config = dict(
    arch='inception',
    model='masked image model',
    dataset='regions of photos with short descriptions (Visual Genome)',
    train_examples=203450,
    image_size=32,
    crop_scale_min=1,
    horizontal_flip=True,
    translate=0.06,
    method='simmim',
    mask_ratio=0.75,
    loss='l1',
    norm='batchnorm',
    activation='relu6',
    depths=[3, 4, 6, 3],
    kernel_size=3,
    stem='deep',
    widths=[128, 224, 384, 672],
    init='trunc_normal_002',
    optimizer='muon',
    muon_scale='match_rms_adamw',
    lr=0.0016,
    momentum=0.95,
    nesterov=True,
    orthogonalizer='newton_schulz_5',
    adamw_lr_other_params=0.0024,
    cautious_weight_decay=True,
    steps=2600,
    batch_size=64,
    epochs=0.8,
    lr_schedule='linear',
    final_lr_fraction=0,
    warmup_steps=50,
    weight_decay=0.1,
    adamw_weight_decay_other_params=0,
)
Rows from block 13 of a small masked image model, named by matrix and row number. Rows with one number belong to one channel. Each number is 500 + 25 x the weight over its row's rms, rounded and kept within 0 to 999. All counts start at 0. Numbers have three digits each.
Before each channel's rows are labels from the 100 images, of 14976, where the channel reaches its highest value: "patch colour" is the nearest of a few named colours to the mean colour under the peak. Only what is clearly more common there than usual is listed. The data: regions of photos with short descriptions (Visual Genome).
# r30: branch 2 reduce pointwise conv (model.blocks.13.r3.0.weight, 168x384x1x1), inputs 192-383
# b30: branch 2 3x3 conv (model.blocks.13.b3.0.weight, 252x168x3x3, transposed, each kernel summed), outputs 126-251

patch colour: grey
r30.64:509502538532492471497478466515439510503481515528507531499575508515523486484501539467481483508520510489489486522475498476470509557498495485487503491538490503524514493534523522537488491521486486472474514488501503463513498487487511532504466527485475485547484485459494525449521507474503520521510486490487531511489485481536474514487507533545486512505517516501500475529527498509527507524490483523461458477505502484478500482521531485480521497499498509486466509521504466509494500518488507502491492501513510513531503492490497470471516469526487532487493475507483490565491545479496474530
b30.64:486535467512515498488501525503483492560524479467516515501462537522501524480522532526473484520503508514515516487515466550461526475460492519531510517499511498449482465480474473444481536471496505543477477459489521491494532460501500491524505518521510487506504548491453515490473452440514524503542493515486483551444483498537512482522595490492479468487504499508541501518467530491503465

patch colour: pink
r30.76:517526465570479488504541517489496538496488484491494511486489500504486529469479517489461507446506528517503499491470510538532498471477487485501496506501456507507512496553485563494484517494504570508545500521452520479482490500507500542511485499558505482506526495487514512520490513482491518511498525532454504486508491502498483518505481483550512487501494497509477506496530507541498481511521520474464539484509523467459482472522468503499485489510462506493522486485496484516497524482480485507485486514486518531485482508491495497513516456505488482498517528520515492518478504496488560501
b30.76:444475511505492508516502501512488486470507483509511485488528484498492445523494534513512493508490529528510497467544524474473493506439478507472494514500508465468485497511506487495505451498470530496484535455506466499488438477497502471498512464480525508466504478498508506505504534503480451526486517538507514492483501463529483522548506479486502487476487481493492500514489449496555522

patch colour: grey; pink
r30.87:499487542539515466527501579499512553498505495524518498514498533466492467495503495503499501460483466506460537517489470457524471510475480486503466496493514506477495522493497462484498509475517486503511469528494509483516468480509525545497552479495463506506502477527516478542507489443501519479506483512477499500495525479473521546516490504477505476468500553510518527517508530506481461458525515466505509525464516521532527494536505527477521513521484506489498526484501488556483523511459459509535509484541503545519497502530506481468478502472499512512497511523473507532499468490511486504
b30.87:481500532530530493514474487483478497449487489468544499523490511455471483484539475503481495480510445488510500492515461476444522470481487505483503483519497523530471497477463492511475467448453479572492457508479500463515521518520501465485500476485506475470545552492507471500494443543488518492515515484500513504553489543467502466487519480496539470484484474463504503501516527487471449

patch colour: green
r30.15:504513441537488493439467478506501482498491505507484464514516487498477509486511508503515494514513502489495511486483508520528469536481481513477489480484495479506497488490554505470495466514497522460537534462517503509492522493478498526517504539500474492502489484488497510476478531502494500532478531520488497519524505511508492479517508498439491494495476554476509472533498516499521512513486518492515510437483498476508485511468512523521466498518504494498538463509489492501500520497525469521484501541523467516530449495486533515477488520507501503503499495487460529484462502493533503516
b30.15:512505449520554498473512517501484531527507486492526495457492494497515506493471526487514501540524473472491532475526511517482523538448539480518501485529524493525510513479510501486472539535470539470479472489474457447506484505511465518536495511491491491537480490449468525483483462476503482479514533473459505514489506466521489538477510525479446464535548490474512483512490543496477535

patch colour: brown
r30.91:501486491513519491502481510525501518499466474516501539461481533472537507494540501529502517453488490508508525537509535483483516524474478511528530537484481478476497509507492471504526467485516491479496500486504517473489473507459479537518503467491495494474479540540490494489466536488496487509529522492509509479474519451489525469474490521483478507470494470494512494512476516468523493533501495511481484502493507488484521545497501473528480502504484494529475500456540502518533524466490495517535497553467485468499496486440483506560479499519501493493499490496506506490493535500504532529
b30.91:514512521462491524477536504522519518510508491468536514501524477494474483460515464552497434546492541466519483462459530463520506514507501542486495427482495520520458501511469506543492553504530520516506507457485471503546491511492498445479552481471488514578496476468486526505520507474487504516499455472476494490517485480493476517490518531511460512507536495466512504516495495480488439

patch colour: grey
r30.59:523491463523510534493492517494538517496492499483496516494498523524499506491501515446465492475542508536489484440547492513490509528519484506527515514515476514490511538514520486491478513457515485519509505529514493502486505513514507492497518551526513495544508519490538486490481475488498484488522525477468474559508493466495556442484488499488512483511537528509505534453491521552489491528465494503501537533493474536534485444503483464509498503507516476495518484476508493503507522474513475522492483513499486527490503514499492491490520527502490482499485538485467470522493537511472485489
b30.59:479524529523478542548495473470488525512501504471495518511450528535539493501475488471423509462494515513530478482545471462520467511521536533506540457534495482508501458488475477491497498514497489542491460517464505512515490528484448513509511489499488503482487493529524496451467457503472475512540526483499454519475462517474555488522532521484464468482496509498531507495487533526494519

patch colour: green
r30.133:477526485522510468491509501505535498507461509529505506504495503471498538488501486508495478491480481513506489517541531506532544505541493527490480475488516513517530551490480532509532501484489484502457516491498451525487543511478498509532456496504492516485488544509511518488493470526494497506531506497521467502517536514501501524490513550520492508498476483504514509538495514545485518502507510489522499500515497497503556480510536518502496522485480503479490474513464448507466472513450496490429536506537489522558462503481533530543500479452478502531516470530487529478490522470495503525
b30.133:499553514491518503527504508542504524515530502495504485529514524457477536513525520449495500513499453501493502475528517494497475517534418519476528526488526471520536500459506512529528523476524520516491513480493540474513567495500487475476525506499507503489430501495517532467503523502490519515516520492488481498539518517537489533515471521515500488501513488497506510487529500485505528

patch colour: brown
r30.73:518477540453475522507468531485451507526474476509483461476476506522503510487496516500487466491470507512542492527499563520485516462490541477439510489505523476488485543499503481469494542480534500485516524472487525477497468503496478533490510468501491516506520544493494516504507484519538532472506501496501477491527533514459447481522511430535513463466511522524490523505516520507519500518511473506519506544475507463483500503497560512490537533500515499473508490499514510520507509510469479536520479469508517524477482500535499468511488504494546468489487483513488490518502530485506508499
b30.73:486471485487521484477513511507481509495501514465525468476528514445497476499492497535483492485500515480495468467491463469480520527506511488504471514486511508516482451476488522489468549501530476478473476497501494490510525519439454481436510441487482532513481504512476539465483486502485547500499502482519526521466487444496517507491497463522482513518515458477505489494489459523494492

patch colour: blue
r30.52:540494497528471482503499550489497495510496489463526502454476467491501479487516586448498518452492508497524464491520520497520502547499503505518458514549489484493496510527488504498455474486487521496506473530491470504477473507501522502517492480550498484512507515466464508558497556470484485460527470479458503498523505466520531482529510467464498480474482470496515531499520507493499471530515477474485503472473503491476512447513522547520454521514510503470472478479527451471503535481503518489488471479502501474522511508503499502492512493489534494471511486484481523508536476526508526461
b30.52:526508518481492477507501476511546514466488472491493534516496435545513461490506485539480475498503500507492503511489486505512465487520501496499486513470522503523493454522507495498482528489536491487494506501494468476477486488529436474475486495537483512468504518464435460464561455491488525537506515563455534505472477495451532492482515502530480455471499498493486437493489538558529479

patch colour: green
r30.128:529492465501490502530514559473506512504520514538497487516508494429490536516493522558530460501494531477480521513539484522536496516445489496487467494525469473519479490474558493512518483440480540503512470485506493475460505471480487469491508469509490492479484488509526513514551488482475509486554516523527494470523482554486514496498493541495480469488459475502481480530555503539455511515528503529513501503494512521515484536518470479492488508519497512494536494535521491525476478465499487504495498515517511480513487491527514490485490477524472482497485502528457512546486531482492504471
b30.128:520502482536516475456474490494480477484462471468524503506517530498492543496523443474501468524532501512510517481542462479494493543519520474493520489525459522431459480473475484486470526527529532511505474513502525504498507460484450513487453507489537544458490523470527496451454456496493493484517523496433475561493496481509493502481541509482490487509499512514511481500467522498502485

patch colour: white; pink
r30.55:480506493496489501490506486535488473520499476495493502516497494497512517559527497513482487475473546470479502497465506506451515477509540480488478490561542499483482468445501509467489495480517498534539486472489484507487508498534486529527534531481503500529491507507547563504528491519531518480517514508488484512556490530498437500504486505506464528503493477492533509487511502502467506481496524520503504473524514507534516512550465494467532481491481547537527537487471497488488531536506486460547506521543529509520524549512501500482497500503496505514530524524498515530508469523491552475
b30.55:499440506526504486473559509501533545462500457511516481488498480484507442522543496488514471510510527508487511496492464491489483540498489522482539515516487475517482478511475471545493456473516485520514505518576539487484471507530521477550536506523501515509491504519472498506489491495529469523505481462516534423494509494471476511533500506522502542498501463480460482488463509502509489

patch colour: brown
r30.82:525510493547464514545523543534537507478489504539476546507503509549472493502548464481513467482501525539473483523490474466482475535491498520469520535503500505531511507540502491476490517501493521503490506488516518487503491514461468461496502464521476513471476506509481520499516485431509503481510504541476519506471493500496511485503521500507482455487475536459496507520502526521522485506500475517469447536474474513505496509508493473484469493506499503511510506542492477503461525535480487490536498490496498537485502476489506504480474502507497526506469490523524502537462515534503510480
b30.82:511496507495498481511533486508535502496476478534474494481551505480544510513514502548501477450491545477500509506490477499518510538506477474475446555463511513513540474472471507519535509461517501454514486469494499505499483474518530503515484477518516514474495490470466521509474532526489508486475502511498505505522470509520510494512499523545482511487507505552496473486488541551527461

patch colour: white
r30.88:477511489500499503474459490487508478487508469456501455495512478464499516518494559537528540537520529508492516486512487489510520483506538525525470551464520476520520501517445518510531495525553506515486489515518447509498464465550454488552518463487528497536480530505489507513502499464503502510512523530493512504471497458543499508503526500492515532461516519478476483525489517506472470499491460519532479507485480503517519509463476505484478526486448516489505505492504522500535494524503517512513520507515533452478502504520511520502471503515504523508501494496505502516496501510516502526
b30.88:483507475494531541511504508460508510436525518489512523504496521507473501564483528480484548469499555504515493476486512492483501499487488483474490488454548458507498474524490525515475491510523518481506479473534492478492510487507516479481447448481502515480497441452496485484462537543523467512520501502486493516522519520479541488512491482469496520506504508466527491497509484482495493

patch colour: black
r30.79:490481519504494490515538482520475509514559516507464528502524510532503532494514508514510506413505451475569493494481463514523477499529501500489507505481476543493502500527458531501501484448472498504501495489510481499510475525526465510497499499493498509537483521518460515510483518553499534473482507457454573471494496515491511524536513483508506487517476493515458493529437510496545491506529462482522478551525497455514466486534504470507501483506487489510507514473547525491491486488515515500489495509500493512501506516502501468489518504506512494504518469509501484525492540512504469511
b30.79:484517487489502487489494553536524486555528522472487489496516520458461486475458510460489517489540504511505515510501476544504564461484508427515477532501517494521534479505491537498451554508479470537513501507532487489482530517504475526520451471485530491470507471510533449537465472486569512486465514481520456505509501472467477540446508524534521487496536493486501481497479509500487485

patch colour: black
r30.71:481471467476502510475508479530500504520505489517487522500555509526511543508508479468503537489505541489488442527483481475519525499504525495488493480480487524515495521475502513460492499510482484532489474527506497512478510521458560496489509516470522479505497486500563458492518485483545469522502499506491558502511529496484512510525524495527505538515502500508510486485546469522510494497439514475492523487524487515507516504471527494487532494513525476483496497484503505495438494510482515492475503525463485529475510473491528487473520532499507496513519526485476510518484536512502520493
b30.71:517466470473459479493504492527528492514484553432509491510513492440477476464525524530494487493496520477519510473489498471497501518519481419475464493504492472509523511465515485522484496517485496528485483524472511477507486487473478499448501500480504441474496472460484502571479462470476492528489518506498479498489501416509514500510483478530448492519518476520508451507489525503484498

patch colour: black
r30.146:513501476475495483524495465532562515507468514489509544493518471493486524508481556533480500493483517514486477487521527524519498508495466499506460485491497506488533506548522506518532515468480514516527507510505558483501525502529497491483512503480510509478487470500562498546504487516499478495504525516518502494498536522500515535505513486591482486486539486500472506474483510555497458536506462488510530468479488543484505483540481513541528524491470494473552501525530518481482496523485503531453443495485489481518504496535478498485506475496476497526498516494510513532505532546487495515
b30.146:473532501550494445499514531470481493505501487526465498461541487483555497532494489561496521515497483507497514510571476471468486507498505482454442479432497497519522461495481545532469526497518540492471484525478527517501548492497493509508473500519502478507480469522439501477490512522502521499468543519469524562484515502524483502492507450523462519497505478489529501480491464512535510

patch colour: brown
r30.110:461503496499502504503488536437533533516473488505505538517504485548501482515486542488537486439515457508498473490483552488479549468477521481481523480545485531498529478554537509505472530485495552483505490504504498483486463549506523534500507511516506469503522511538471493485456456512468517496494546496557487508478500483523506547477449500454510463486488467497479477504548504492497484467530536501528469493447519495522485508479456474487479492503523519525506529490491503481475521487519511520517492508479509509485510499484495486515534494498500520505528509518519493509507507533495512490
b30.110:453511494543547525505521531487514519498475542500503508494488462563526519477541490482499515498495502472510471499477508502542452512550523511479442469487483524472525508466511488507488535529517517473493519491470483527517483490503519492464485508541522527514517490522490459476506497450475490490531475497519489503508510503527486502488439496516501516475523495476522514518546491525485494