A small masked image model, trained from scratch: depths [3, 4, 6, 3].
Rows from block 9 of a small masked image model, named by matrix and row number. Each number is 128 + 24 x the weight over its row's rms, rounded and kept within 0 to 255. All counts start at 0.
After each channel's rows are labels from the 100 images, of 14976, where the channel reaches its highest value: "colour at peak" is the nearest of a few named colours to the mean colour under the peak. Only what is clearly more common there than usual is listed. The data: regions of photos with short descriptions (Visual Genome).
# r30: branch 2 reduce pointwise conv (model.blocks.9.r3.0.weight, 96x384x1x1), inputs 192-287

r30.59 [131  82  99 148 109 101  68 145 103  87  98 142 105 173 106 100 133  63 122 123 125 112 133 140 133 106 123 124 127 100 121 183  54 101 127 105 145 141 164 141 117 164 110 130 115 112 120 132  98 183  83 141 139 163 114 143 186 103 151 111 126 142 143 139 166 123 108 136 159 156 152 105 104 143 131 137 178 168 121 126 126 143 110 144 124 157 114 143  95 150 130 127 121  75 139 123]
colour at peak: brown

r30.60 [136 114 125 123 151 120 137 121  97 135 176 139 165 160  89 105 104  80 143 148 163 123 131 126 138 149  90  89  35 138 125 133 151 135 150 138 143  93 155 116 106  90 116 130 109 107 149 166 142 169 158 133 107 125 149 103  89 133 126 123 140 134 106 155 115 145 142 141 100  99 149 121 136 103 189 142 135 121 124 122 141 138 127 121 153 144 106 114 158 141 147 130 148 113 165  83]
colour at peak: pink; yellow

r30.57 [120 133 145 135 109 116 159 115 134 132 115 160 127 103  95 152 141 144 138  83 142 161 135  99  98 150 132 148 147 143 133 103 150 162 137 118 128 156 111 136 119 155 111 106  71 155 144 131 141 118 119  73 144 121 147 118 172 130 117 123 119  82 122 116 114 138 149 120 139 167 139 155 114 134 121  96  98 129 114 132 125 140 123 143 133 144 100 141 119 157 102 125 124 133 165 101]
colour at peak: black

r30.30 [ 92 143 107 132 115 116 106 140 154 139 134 155  67 104 166  88 148 124 132 146 109 114 101 145 110 140 124 124 162 149 110 117 134 168 132 148  92 129 139 166 102 140 205 113 154 146 115 139 156 105 126 124 128 111 155 136 120 140 114 137 136 123 106 112 141 128 143 119 134 161 125 129 147 127 157 127 136 104 160 132 130 147 110 125 110 164 131 146 151 102 122 125 140 142 150 135]
colour at peak: grey

r30.23 [134 128 142 118 151 151 158 157 134 161 136 100 110 147 129 152  84 142 134 111 112 146 147 159 107 167 140 128 127 105 114 148 156 150 158 105 124 124 153 142  93 133 141 118 145 161 112 132 146 101 153 152 117 100 128 145  89 109 123 133 120 154 136 133 137 140  63 100 152 143 145 128 108 101  99 103 109 108 158 100 136 128 104 113 170 107 133 135 112 152 102 115 137 118 140 122]
colour at peak: grey

r30.64 [151 171 170 156 130 104 132 151  88 104 159 144  94 198  67 123 119 173 111 107 124 134 135 144 147 114 154 116 145 115 139 163 139 108 116 107 161 130 121 158 130 157 148 175 119 109 137 177 134 173 105 101 178 132 170 129 124  75 115 127 144 164 113 131 103 162 132 131 152  99 120 124  86  95 129 153  95 164 162 122 134 137 134  87 148 127 114 128 134 146 113  69 155 110 140 104]
colour at peak: white

r30.48 [128 121 154 132  87 106  88  96  69 142 129 125 137 122 146 144 104  87 120 130 127 108 113 127 111 128  97 156 115 138 133  85 130 139 142 151 173 109 112 148 106 125 105 174 160 139 127 122 125 153 117 131 156 195 100 156 104 132 131 111 102 148 133 102 142 162 137 154 119 109 120 121 111 119 142 144 139 129 153 163 169 116 140 128 154 129 140 135 117  98 153 110 170 134 118 143]
colour at peak: cyan

r30.36 [145 113 138 116 151 100 184 103 156 155 150 109 157  95 150 139 128  80 157 172 122 204 114 125 139 122 118 145 118 109 122 127 122 117 116 115 134 151 105 129 119 118 142 135 184 174 114  99 116 147 114 116 129 143  89 135 125 108  93 107 112 141 140 138 126 127 114 145 120 117 116 146 140  90 135 132 110 156  98 127 110 128 147 130 138  99 126 145 149 128 119 117 134 146 103 100]
colour at peak: brown

r30.31 [134 165 139 145 105 108 110 117  89  93  97  96 107 142 145 157 123  79 114 138 185 151  97 127 156  99 154 139  93 135 129 142 124 126 123 144 137 140 138 114 101 141 128 151 109 120 118 150 131 170 118  93 152 157 150 156 130  82 102 118 113 178 125 122 105 144 124 122 142 123 118 142 144  97 105 152 111 140 181 103 154  86 162 134 106 104 113 144 116 155  87 140 149 154 130 152]
colour at peak: white

r30.52 [107 125  97  92 151  90  74 141 158 144 200 101 112 134 160 155 116 114  99 131 108 184 117 116  98 135 104 101 137 101 158 168 102 140 160 148 114 151 172  44 139 110 125 124 133 113 117 137 124 164 122 155 130 124 153 111 162 130 129  82 117 101  91 134  98 150 162 147 137 151 110 117 123 120 147 131 114 121 110 139 152 120 129 134 116 130 135 165 111 142 151 129 187 110 108 138]
colour at peak: black

r30.19 [134 114 122 107 133 131  99 150  71 182 153 140 112 100 122 138 105 152 121 168 156 112 134  76 183 100 138 162 143 143 132 143 163 149 162 134 160 142  84  93 142 135 152  91 120 114 118 189 111 126 153 104 147 142 136 152 110 128 100 106  94 134 121 107 114  96  95 152 121 133 125  98 145 120 132 159 115 127  99 104 145 139 123 143 117 122 132 119 108 132 107  99 115 116 132 130]
colour at peak: black

r30.12 [ 98 143 128 129  95  57 111  84 109 173 178 115 127 111  91 156 123 110 124 143 129 147 125 132 124 153 157 142 124 139 149 142 151 117 131 126 120  99 134 160 154 130 127 125 136 126 113 130  86 138 152 101 110 114  85 125  91 111 123 161 112 122 122  98 125 114 131 111  87 141 118 115 125  93 119 105 144  93 122 129 124 105 108 148 115 154 148 113 133 157  95 119 139 130 120 133]
colour at peak: grey

r30.26 [123 160  94 158 139 117 139  82 179 130 147 150 141 120  94 124 136 112 116 129 135 136  94 122 148 128  96  85 144 129 138 103 153 173 104 122 103  97 135 143 115 108 142 157 113  96 129 122 158 114 101 107 178 139 137 107 157 135 173 134  88 127 118 170 167 110 153 145 148  93 148 101 160 148 152 133 118 135 133 157 106 131 114  93 147 135 147 152 153 116 121 164 144 121 116  81]
colour at peak: white

r30.24 [123 147 147  95 100 113 137 121 141 116 100 110 150 135 133 114 116 112 115 109 197 150 122  82 129 128 147 152 147 125 113 154 163 148 129 101 114 137 133 152 136 134 130 114 101 137 165 161 110 113 164 135  98 135 104 155  97 147 166 128 135 164 151 156 130 149 120  88 143 128 107 107  80 109 121 140 138 146 134 105  96 137 112 134 102 108 162 119 114 138 112 128 151 110 149 108]
colour at peak: black

r30.68 [142 161 121 122  91 116 111 148 125 144 129 138 152 138 112 158 105 124  75 115 179 142 140 115 137 123 159 129 121 123 125 136 105 124 155 124 152  85  91 163 160 105 158 107  95 113 160 104 100 159 147 108 160 165 156 121 122 122 135 110 101 109 115 129 113 132 120 139  90 122 126 130  98 131 133 118  99 118 167 122 148 107 112 124 128 180 118 114 113 144 127 125 124  91 146  71]
colour at peak: grey

r30.71 [144  80 129 119 175 110 107  82 163  94 115 134 106 122 134 130  99  68  76 129 112 161 140 147 158 152 156 126 133 113 136 108 148 137 113  98 128 139 130 114 140 110 116  97 120 117 158 110 116 117 156 140  91 117 145  84 155 134 121 151 152 132 136 118 107 117 127 141  83 138 122 109 112 142 102 132 139 133 137 138  99 135 136 147  85 164 151 111 115 118  97 125 138 127  94 113]
colour at peak: pink; white

r30.35 [134 132  95  90 171 119  80  92 147  82 156 164  76 135 159 116 123  97 128 177 102 108 113 128 114 126  88 138 148 126 137 126 131 117 106  95  93 143 130 137 149 121 140 120 107 151 139 110 108 184 124 151 111 143 108 129  91  92 119 126 105 105  99 176 137  90 164  89 183  88 147 131 134  92 109 111 165 114  82 137 109 126 124 127 127 115 141  97 101  98 130 122 111 122 101  93]
colour at peak: grey

r30.18 [134 136 130 141 158  95  86 107 125 119 117 148 144 161 147 122 116 141  99 179 151  86  79 117 158 108 128  86 159 153  99 120 102 157 131 137 155 122 152  96 123 108 150 151 146 161 105 131 122 189 113 147 142 186 164 128 124 128 162 134 169 150 102 111 186 106 141  90 136  87 113  95 136 137 143 111 120  96  78  89 119 130 122 109 135  95 148  85 107 157 136 114 113  79 151 122]
colour at peak: pink

r30.39 [101 108 164 114 150 149 105 139 110 130 138 131 129 147 136 105 127 164 133 200 128 108 117 127 105 117 188 139 124 141 120 123 125 108 104 121 154 154 147 148 149 135 138 128 140 142 161 171  95 155 161 142  86 157 180 174 101  88 139 133 118 114 131 134 120 128 126 141 111 120 148 138  87 115 116 105 122 181 145 137 187 124 137 133  99 139 133 119 131 145 124  93 137 102 155 136]
colour at peak: white

r30.54 [149 104 111 161  63 120 167 121  94  99  75 130 133 130 136  98 131 109  96 115 132 156 115 136 175 129 115 146  55 113  98  77 167 141 108 110 150  88 160  98  86 149 137 125  95 137 192 133 133 103 122 137  96 134 148 145 138 121  93 133 136 134  93 121 121 129 132 130 126 118 137 118 103 119 135 136 129 141 179 103 171 117 128 141 103 109 123 136 119 106 116  93 113 123 118 135]
colour at peak: grey; pink

r30.21 [120 136  65 126 163 144 158 112 109 173 136 114 100 108  97 131 127  99 130 129 157 124 110 133 162 105 160 121 107 116 139 160 108 162 131 108  64 128 103 134 122  67 165  74 125 143  93 119 148 132 127 137 161 147 153 110 149 126 117  93 130 133 109 152 143 135 160  92 122 121 119 130 121 134 123  92 127 148 158 124 133  99 141 133 134 151 121 112 129 132 133 169 146 132 129 116]
colour at peak: white

r30.20 [115 128 116 118 130 123 140  87 151 152 157 160 124 137 174 100 127 108 150 113 124 112 119 114 120 123 161 145 174 118 139 130 128 122 154  93 127 113 124 115 138 131 114  99 132 110 106 120 153 117 128 149 122 171 106 146 122 120  93  93 135 134 120 113 101 129 125 146  68  87 122 138  88 123 113 135 147  87 125 129 140 129 119 159 124 164 112 122  99 110 138 130 112 160 110 135]
colour at peak: grey

r30.5 [109 139 146 130 161 120 103 137 105 115 131 127 106 133 136 105  93 116 148  87 108  94 138 154 157 114 181  97 108 162 137 132  59 191 141 150 105 176 105 140 126  89 161 111 130 122 156 138 159 115  77 103 167 142 132 106 132 140  84  81  97 144 118 138 152 111 122 134 173 134 130 123  93 122 148 121 137 157 134 122 109 121 151 110 105  90 154 133 141 125 166 125 123 170 110 143]
colour at peak: white

r30.91 [146 119 134 123 183 132 145 129 117  81 126 150  91 115 162 113 141 133 125 148 103 102  99 110 131 128 119 124 111 123 162 143 106 122 107 171 139 117  99 123 131 124 135 139 140 108 116 143 139 106 137 126 132 140 133 116 133 115 129  86 136 158 107 117 138  96 140 129 149 108 131  99 118  91 151 135 119 104 173 129 129  89  73 105 183 123 145  99 115 118 189  84  90  83  99  88]
colour at peak: green; cyan

r30.38 [124 112 107 121  81  93  67 130 141 178 109 127 143 143 113 117 124 121  82 158 136  84 128 169 109  98 152 131 139 127 145 108 121 135 137 121 150  91 142  94 137 140 178 155 126 134 149 163  86 133 166 125 131 140 102 113 152 122 165 104  92 147 128 144 173 139 168 143  84  93 140 114 109 139 119 105 136 108 102  94 118 112 148  89 131 117 117 123 119 152 124 117 127 110 111 120]
colour at peak: brown

r30.51 [115 139 103 127 110 113 111 125 141 117 148 119 100 130 143 156 120 114 101 136 146 175 122 141 119  95 138 142 143 120 105 104 170 113 127 149 145 120 148 131  93 148 136 136 167 170 106 152 136 135 109 113 132 175 149 107  65 164 116 142 134 156 117 126 106 145 114 144 137  99 152 158 135 129 120 121 136 140 163 133  95 149 131 121 135  96 180 149  97 109 118 169 153 112 117 108]
colour at peak: white

r30.16 [ 87 169 149 126 102 136 173 185 138 122 149 153  96 131 148 110 127 111 107 125 134 115 167 144 141 110 129 141 118 156 123  93 149  92 127 159 123 122 103 163 125 124 170 123 144 113 136 167 110 126 156 144 157 134 140 108 113 119 122 133 145 121 138 129 179 168 109 137  90 140 134 141 153 143 167 116  99 145 143 151 151 141 155 125 110 111 131 115 145 140 111 139 138 123 111  84]
colour at peak: pink

r30.10 [118  95 120 123 110  92 155 100 131 147 133  76 102 113 166 100 146 146 112 157 162  92 128 122 114  97 162 121 141 132 152 153 118 139 175 133 124  85 148 137 160 132 129 111 151 128 122 126 100 190 123 141 124 140 131 116 127 105 119 118 153 155 113 155 140 111 139 166 102 148 116 103 154 120  76 110 112 118 161 136 148 125 138 141 140 144 145 105  94 106 131 121 162 144 145 135]
colour at peak: black

r30.42 [107 122 109  94 131 145 111 130 182 124 158 122 108 138  62 127 137  88 149 114 121 122 158 137  96  67 133  94 190 107 155 152 118 124 155 113 127 125 130 120 143 128 141 166 146 101  97 106  97 142 130 142 103 135 115 109 121 152 112  83 129 126 125 163 113  94 105 129 132 165 119 145 119  94 146 144 114 135 125 121 147 127 133 150 123 168 139  95 146  69 119 155 130 145 117 149]
colour at peak: grey

r30.6 [118 104 114  91 160 106  87 122 138 126 107 159 133 139 121 110  99 105 152 131 168 154  99  95 152 138 112 142 117 117 112 137 112 129 163 154 157 142 139 136 135 118 168 150 127 156 148 149 144 178 111 126 143 125 121 115 123 162 127 164 121 114  94 166  96 122 127 103 142 180 125  92 132 125 125 122 107 129 132 151 155  80 128 148 113 168 142 106 110 121 118 134 149  88 125 142]
colour at peak: white

r30.0 [103 124 133 166 121 172 111 143  89 150 129  91 118 133 102 137 143 133 179 143 101  88 156 133 136 140 134 113 121 111 124 110 125 127 130 125 143 124 103 130 113 136 124 113 175 175 143 121 140 131 110 120 145 126 138 173 113  97 181 118 174 145  94 131 201 122 155 149 119 135 150 149 119 139 112 132 159 148 149 144 112 131 140 131 140 151 151  95 110 132 141 100 111 155 114 149]
colour at peak: pink; yellow

r30.45 [140 138 138 148 154 125 142 129 113  95 135 132 108 160 152 149 144 109 137 172 109 134 157 154 122 165 110 149 112 110 122 125 155 165 123 141 122 138 163 100 105 114 135 161 144 172 132 160  97 138 136 145  99 186 111 180 112 143 137 141 171 188 119  83 139 135 148 149 147 142 104 105 132 118 104 131 138 103 127 138 144 100 155 154 116 130 173 120 125 145 150 154 158 151 132 143]
colour at peak: white

r30.13 [118 123 143 113 107 118 125 120 131  94 110 104 130 136 163 122 120 102 119 152 109 173  60 152 138 120 119 151 136 110 112 132 132 132  94  78 113 181 128  96 116 131 149 110 124 116  82 105 114 151 123 119 118 136 149 183 127 101  95 174 132 135 112 125 136 127 115 122 173 109 132 125 123 153 105 126 135  95 107 121  98 145 135 131 138  73  94 133 116 132 117 138 129 109 125 170]
colour at peak: white

r30.69 [149 115 145 115 104  87 134  75 131 140 143 127 112 117 171 105 110 126 141 158 131 133 159 137 123 114 124 121 148 148 132 157  93 113 131 105 102 140  78 142 121 142 136 143 107 133 147  89 130 148  90 173 111 177 139 129 150 145 168 112 104 113 109 127 163 107 112  70 100  65 114 128 140 115 116 127 108 169 144 123 134 109 137 127 154 111 132 143 113 127 139 142 138 170 138 146]
colour at peak: white

r30.62 [114 140  76 106  99  89 117 130 159 146 122 133 123 120 117 145 123 125 127  90 105 116 167 155 126 121 115 116 149 138 135  87 133 119 134 132 144 131 128 118 104  70 117 134 119 112 106  74 115  97  98 177 106 114 120 125 147 121 119 194 132 150 113 148 152 126 131 112 141 125 128  97  64 122  95 149 105 127 128 116  90 144 107  99 123  52 179 133 147 114 119 129  94 152 147  80]
colour at peak: white

r30.53 [150 111 104 151 148 159 115 144 179 131 213 126 142 133  86 175 126 203 104 161 120 141 173 152 110 170 133 141 107 107 152 117 113 127 105 130 137 119 132 135 134 162 162 129 169 128 172 118 112 146 121 138 139 120 130 117 118 126 159 118 114 107 107 165 109 111 155 109 135 132 120  85 123 154 144 113 110 119 121 140 121 130 136 151 152 174 138 156 141 116 137 134 132 117 111 123]
colour at peak: white

r30.90 [163 128 111 132 139 125  97 171 121 117 118 110 109 127 128 145 136 130 109 125 129 131 136 110 123 101 139 120 206 138 122 140 105 142 151 150 130 133 128 120 123 126 141 160 122 107 119 123 127 123 151 134 177 156 111 142 133 133 104  75 167 137 110 149 169 140 111 148 108 151 149 150 111 119 127  88 137 128 163 124 138 112 149 100 160 174 110 148 107 107 121 103 132 126 152 111]
colour at peak: grey

r30.11 [143 112 168 133 132 144 140 100 143 112 147 132 111 141 144 123 120 140 107 164 110 102 118 125 113  99 133  84  72 105 161 159 104 125  76 102 149 114 152 136 113 105 109 140 103 122 147 148 127  87 160 167  95 146 100 124 121 156 113 158 120 147 141  94 133 135 136 131 166 104 141 101 119 117  78 126 119 148  82 125 112 142 154 122 113 151 148 151 124 146 142 148 124 124 127 178]
colour at peak: white

r30.87 [137 142 152 117  71 138 166 173 129 115 164 153 147 124 134 124  98 141 118 112 129 135 120 107 159 185 130 160 134 146 177  87 152 122  80 141 143 148 123 133 101  86 167 139 164  96 138 137 125 137 134  86 180 116 169 137 121 149 143 153 149 142 106 111 123 143 149 103  85 143 108 142 127 112 153 132 141  92 138 146 153 111 110 146 135 167 109 131 134 109 134 152 111 130 144 120]
colour at peak: green

r30.43 [115 130 152 124 138 173 128 161 123 115  72 135 117 110  79 171 160 135 125  89 132  93 132 131 128 124 131 103 136 117 125 134 101 195 122  87 122 127 124 162 177 128 156 144 116  96 103 127 134 121 157 132 202 149 159 127 139 107 144 119 175 133 142 129 152 135 139 140 133  90 136 167 119 149 145 107  94 116 150 172 143 131 138  94 131  95 112 100 141 114 119  82 151 141 173 116]
colour at peak: white; black

r30.74 [122 131 181 114 114 118 140 132 189 120 140 123 168 129  83 107 113 161 146 142  84 112 135 104 119 152 109 113 163 146  79  99 144 139 107 138 110 141 151 122 131  82 161 128 136 146 125 130 160 144  96 129  96 119 142 177 121 118 124 121 207  96 133 120 122  97 139 142  98 141 102 126  89 165 105 142 123 135 113  97 147 146 120 140 130 133 154 110 133 112 130 117 101 112 121 111]
colour at peak: black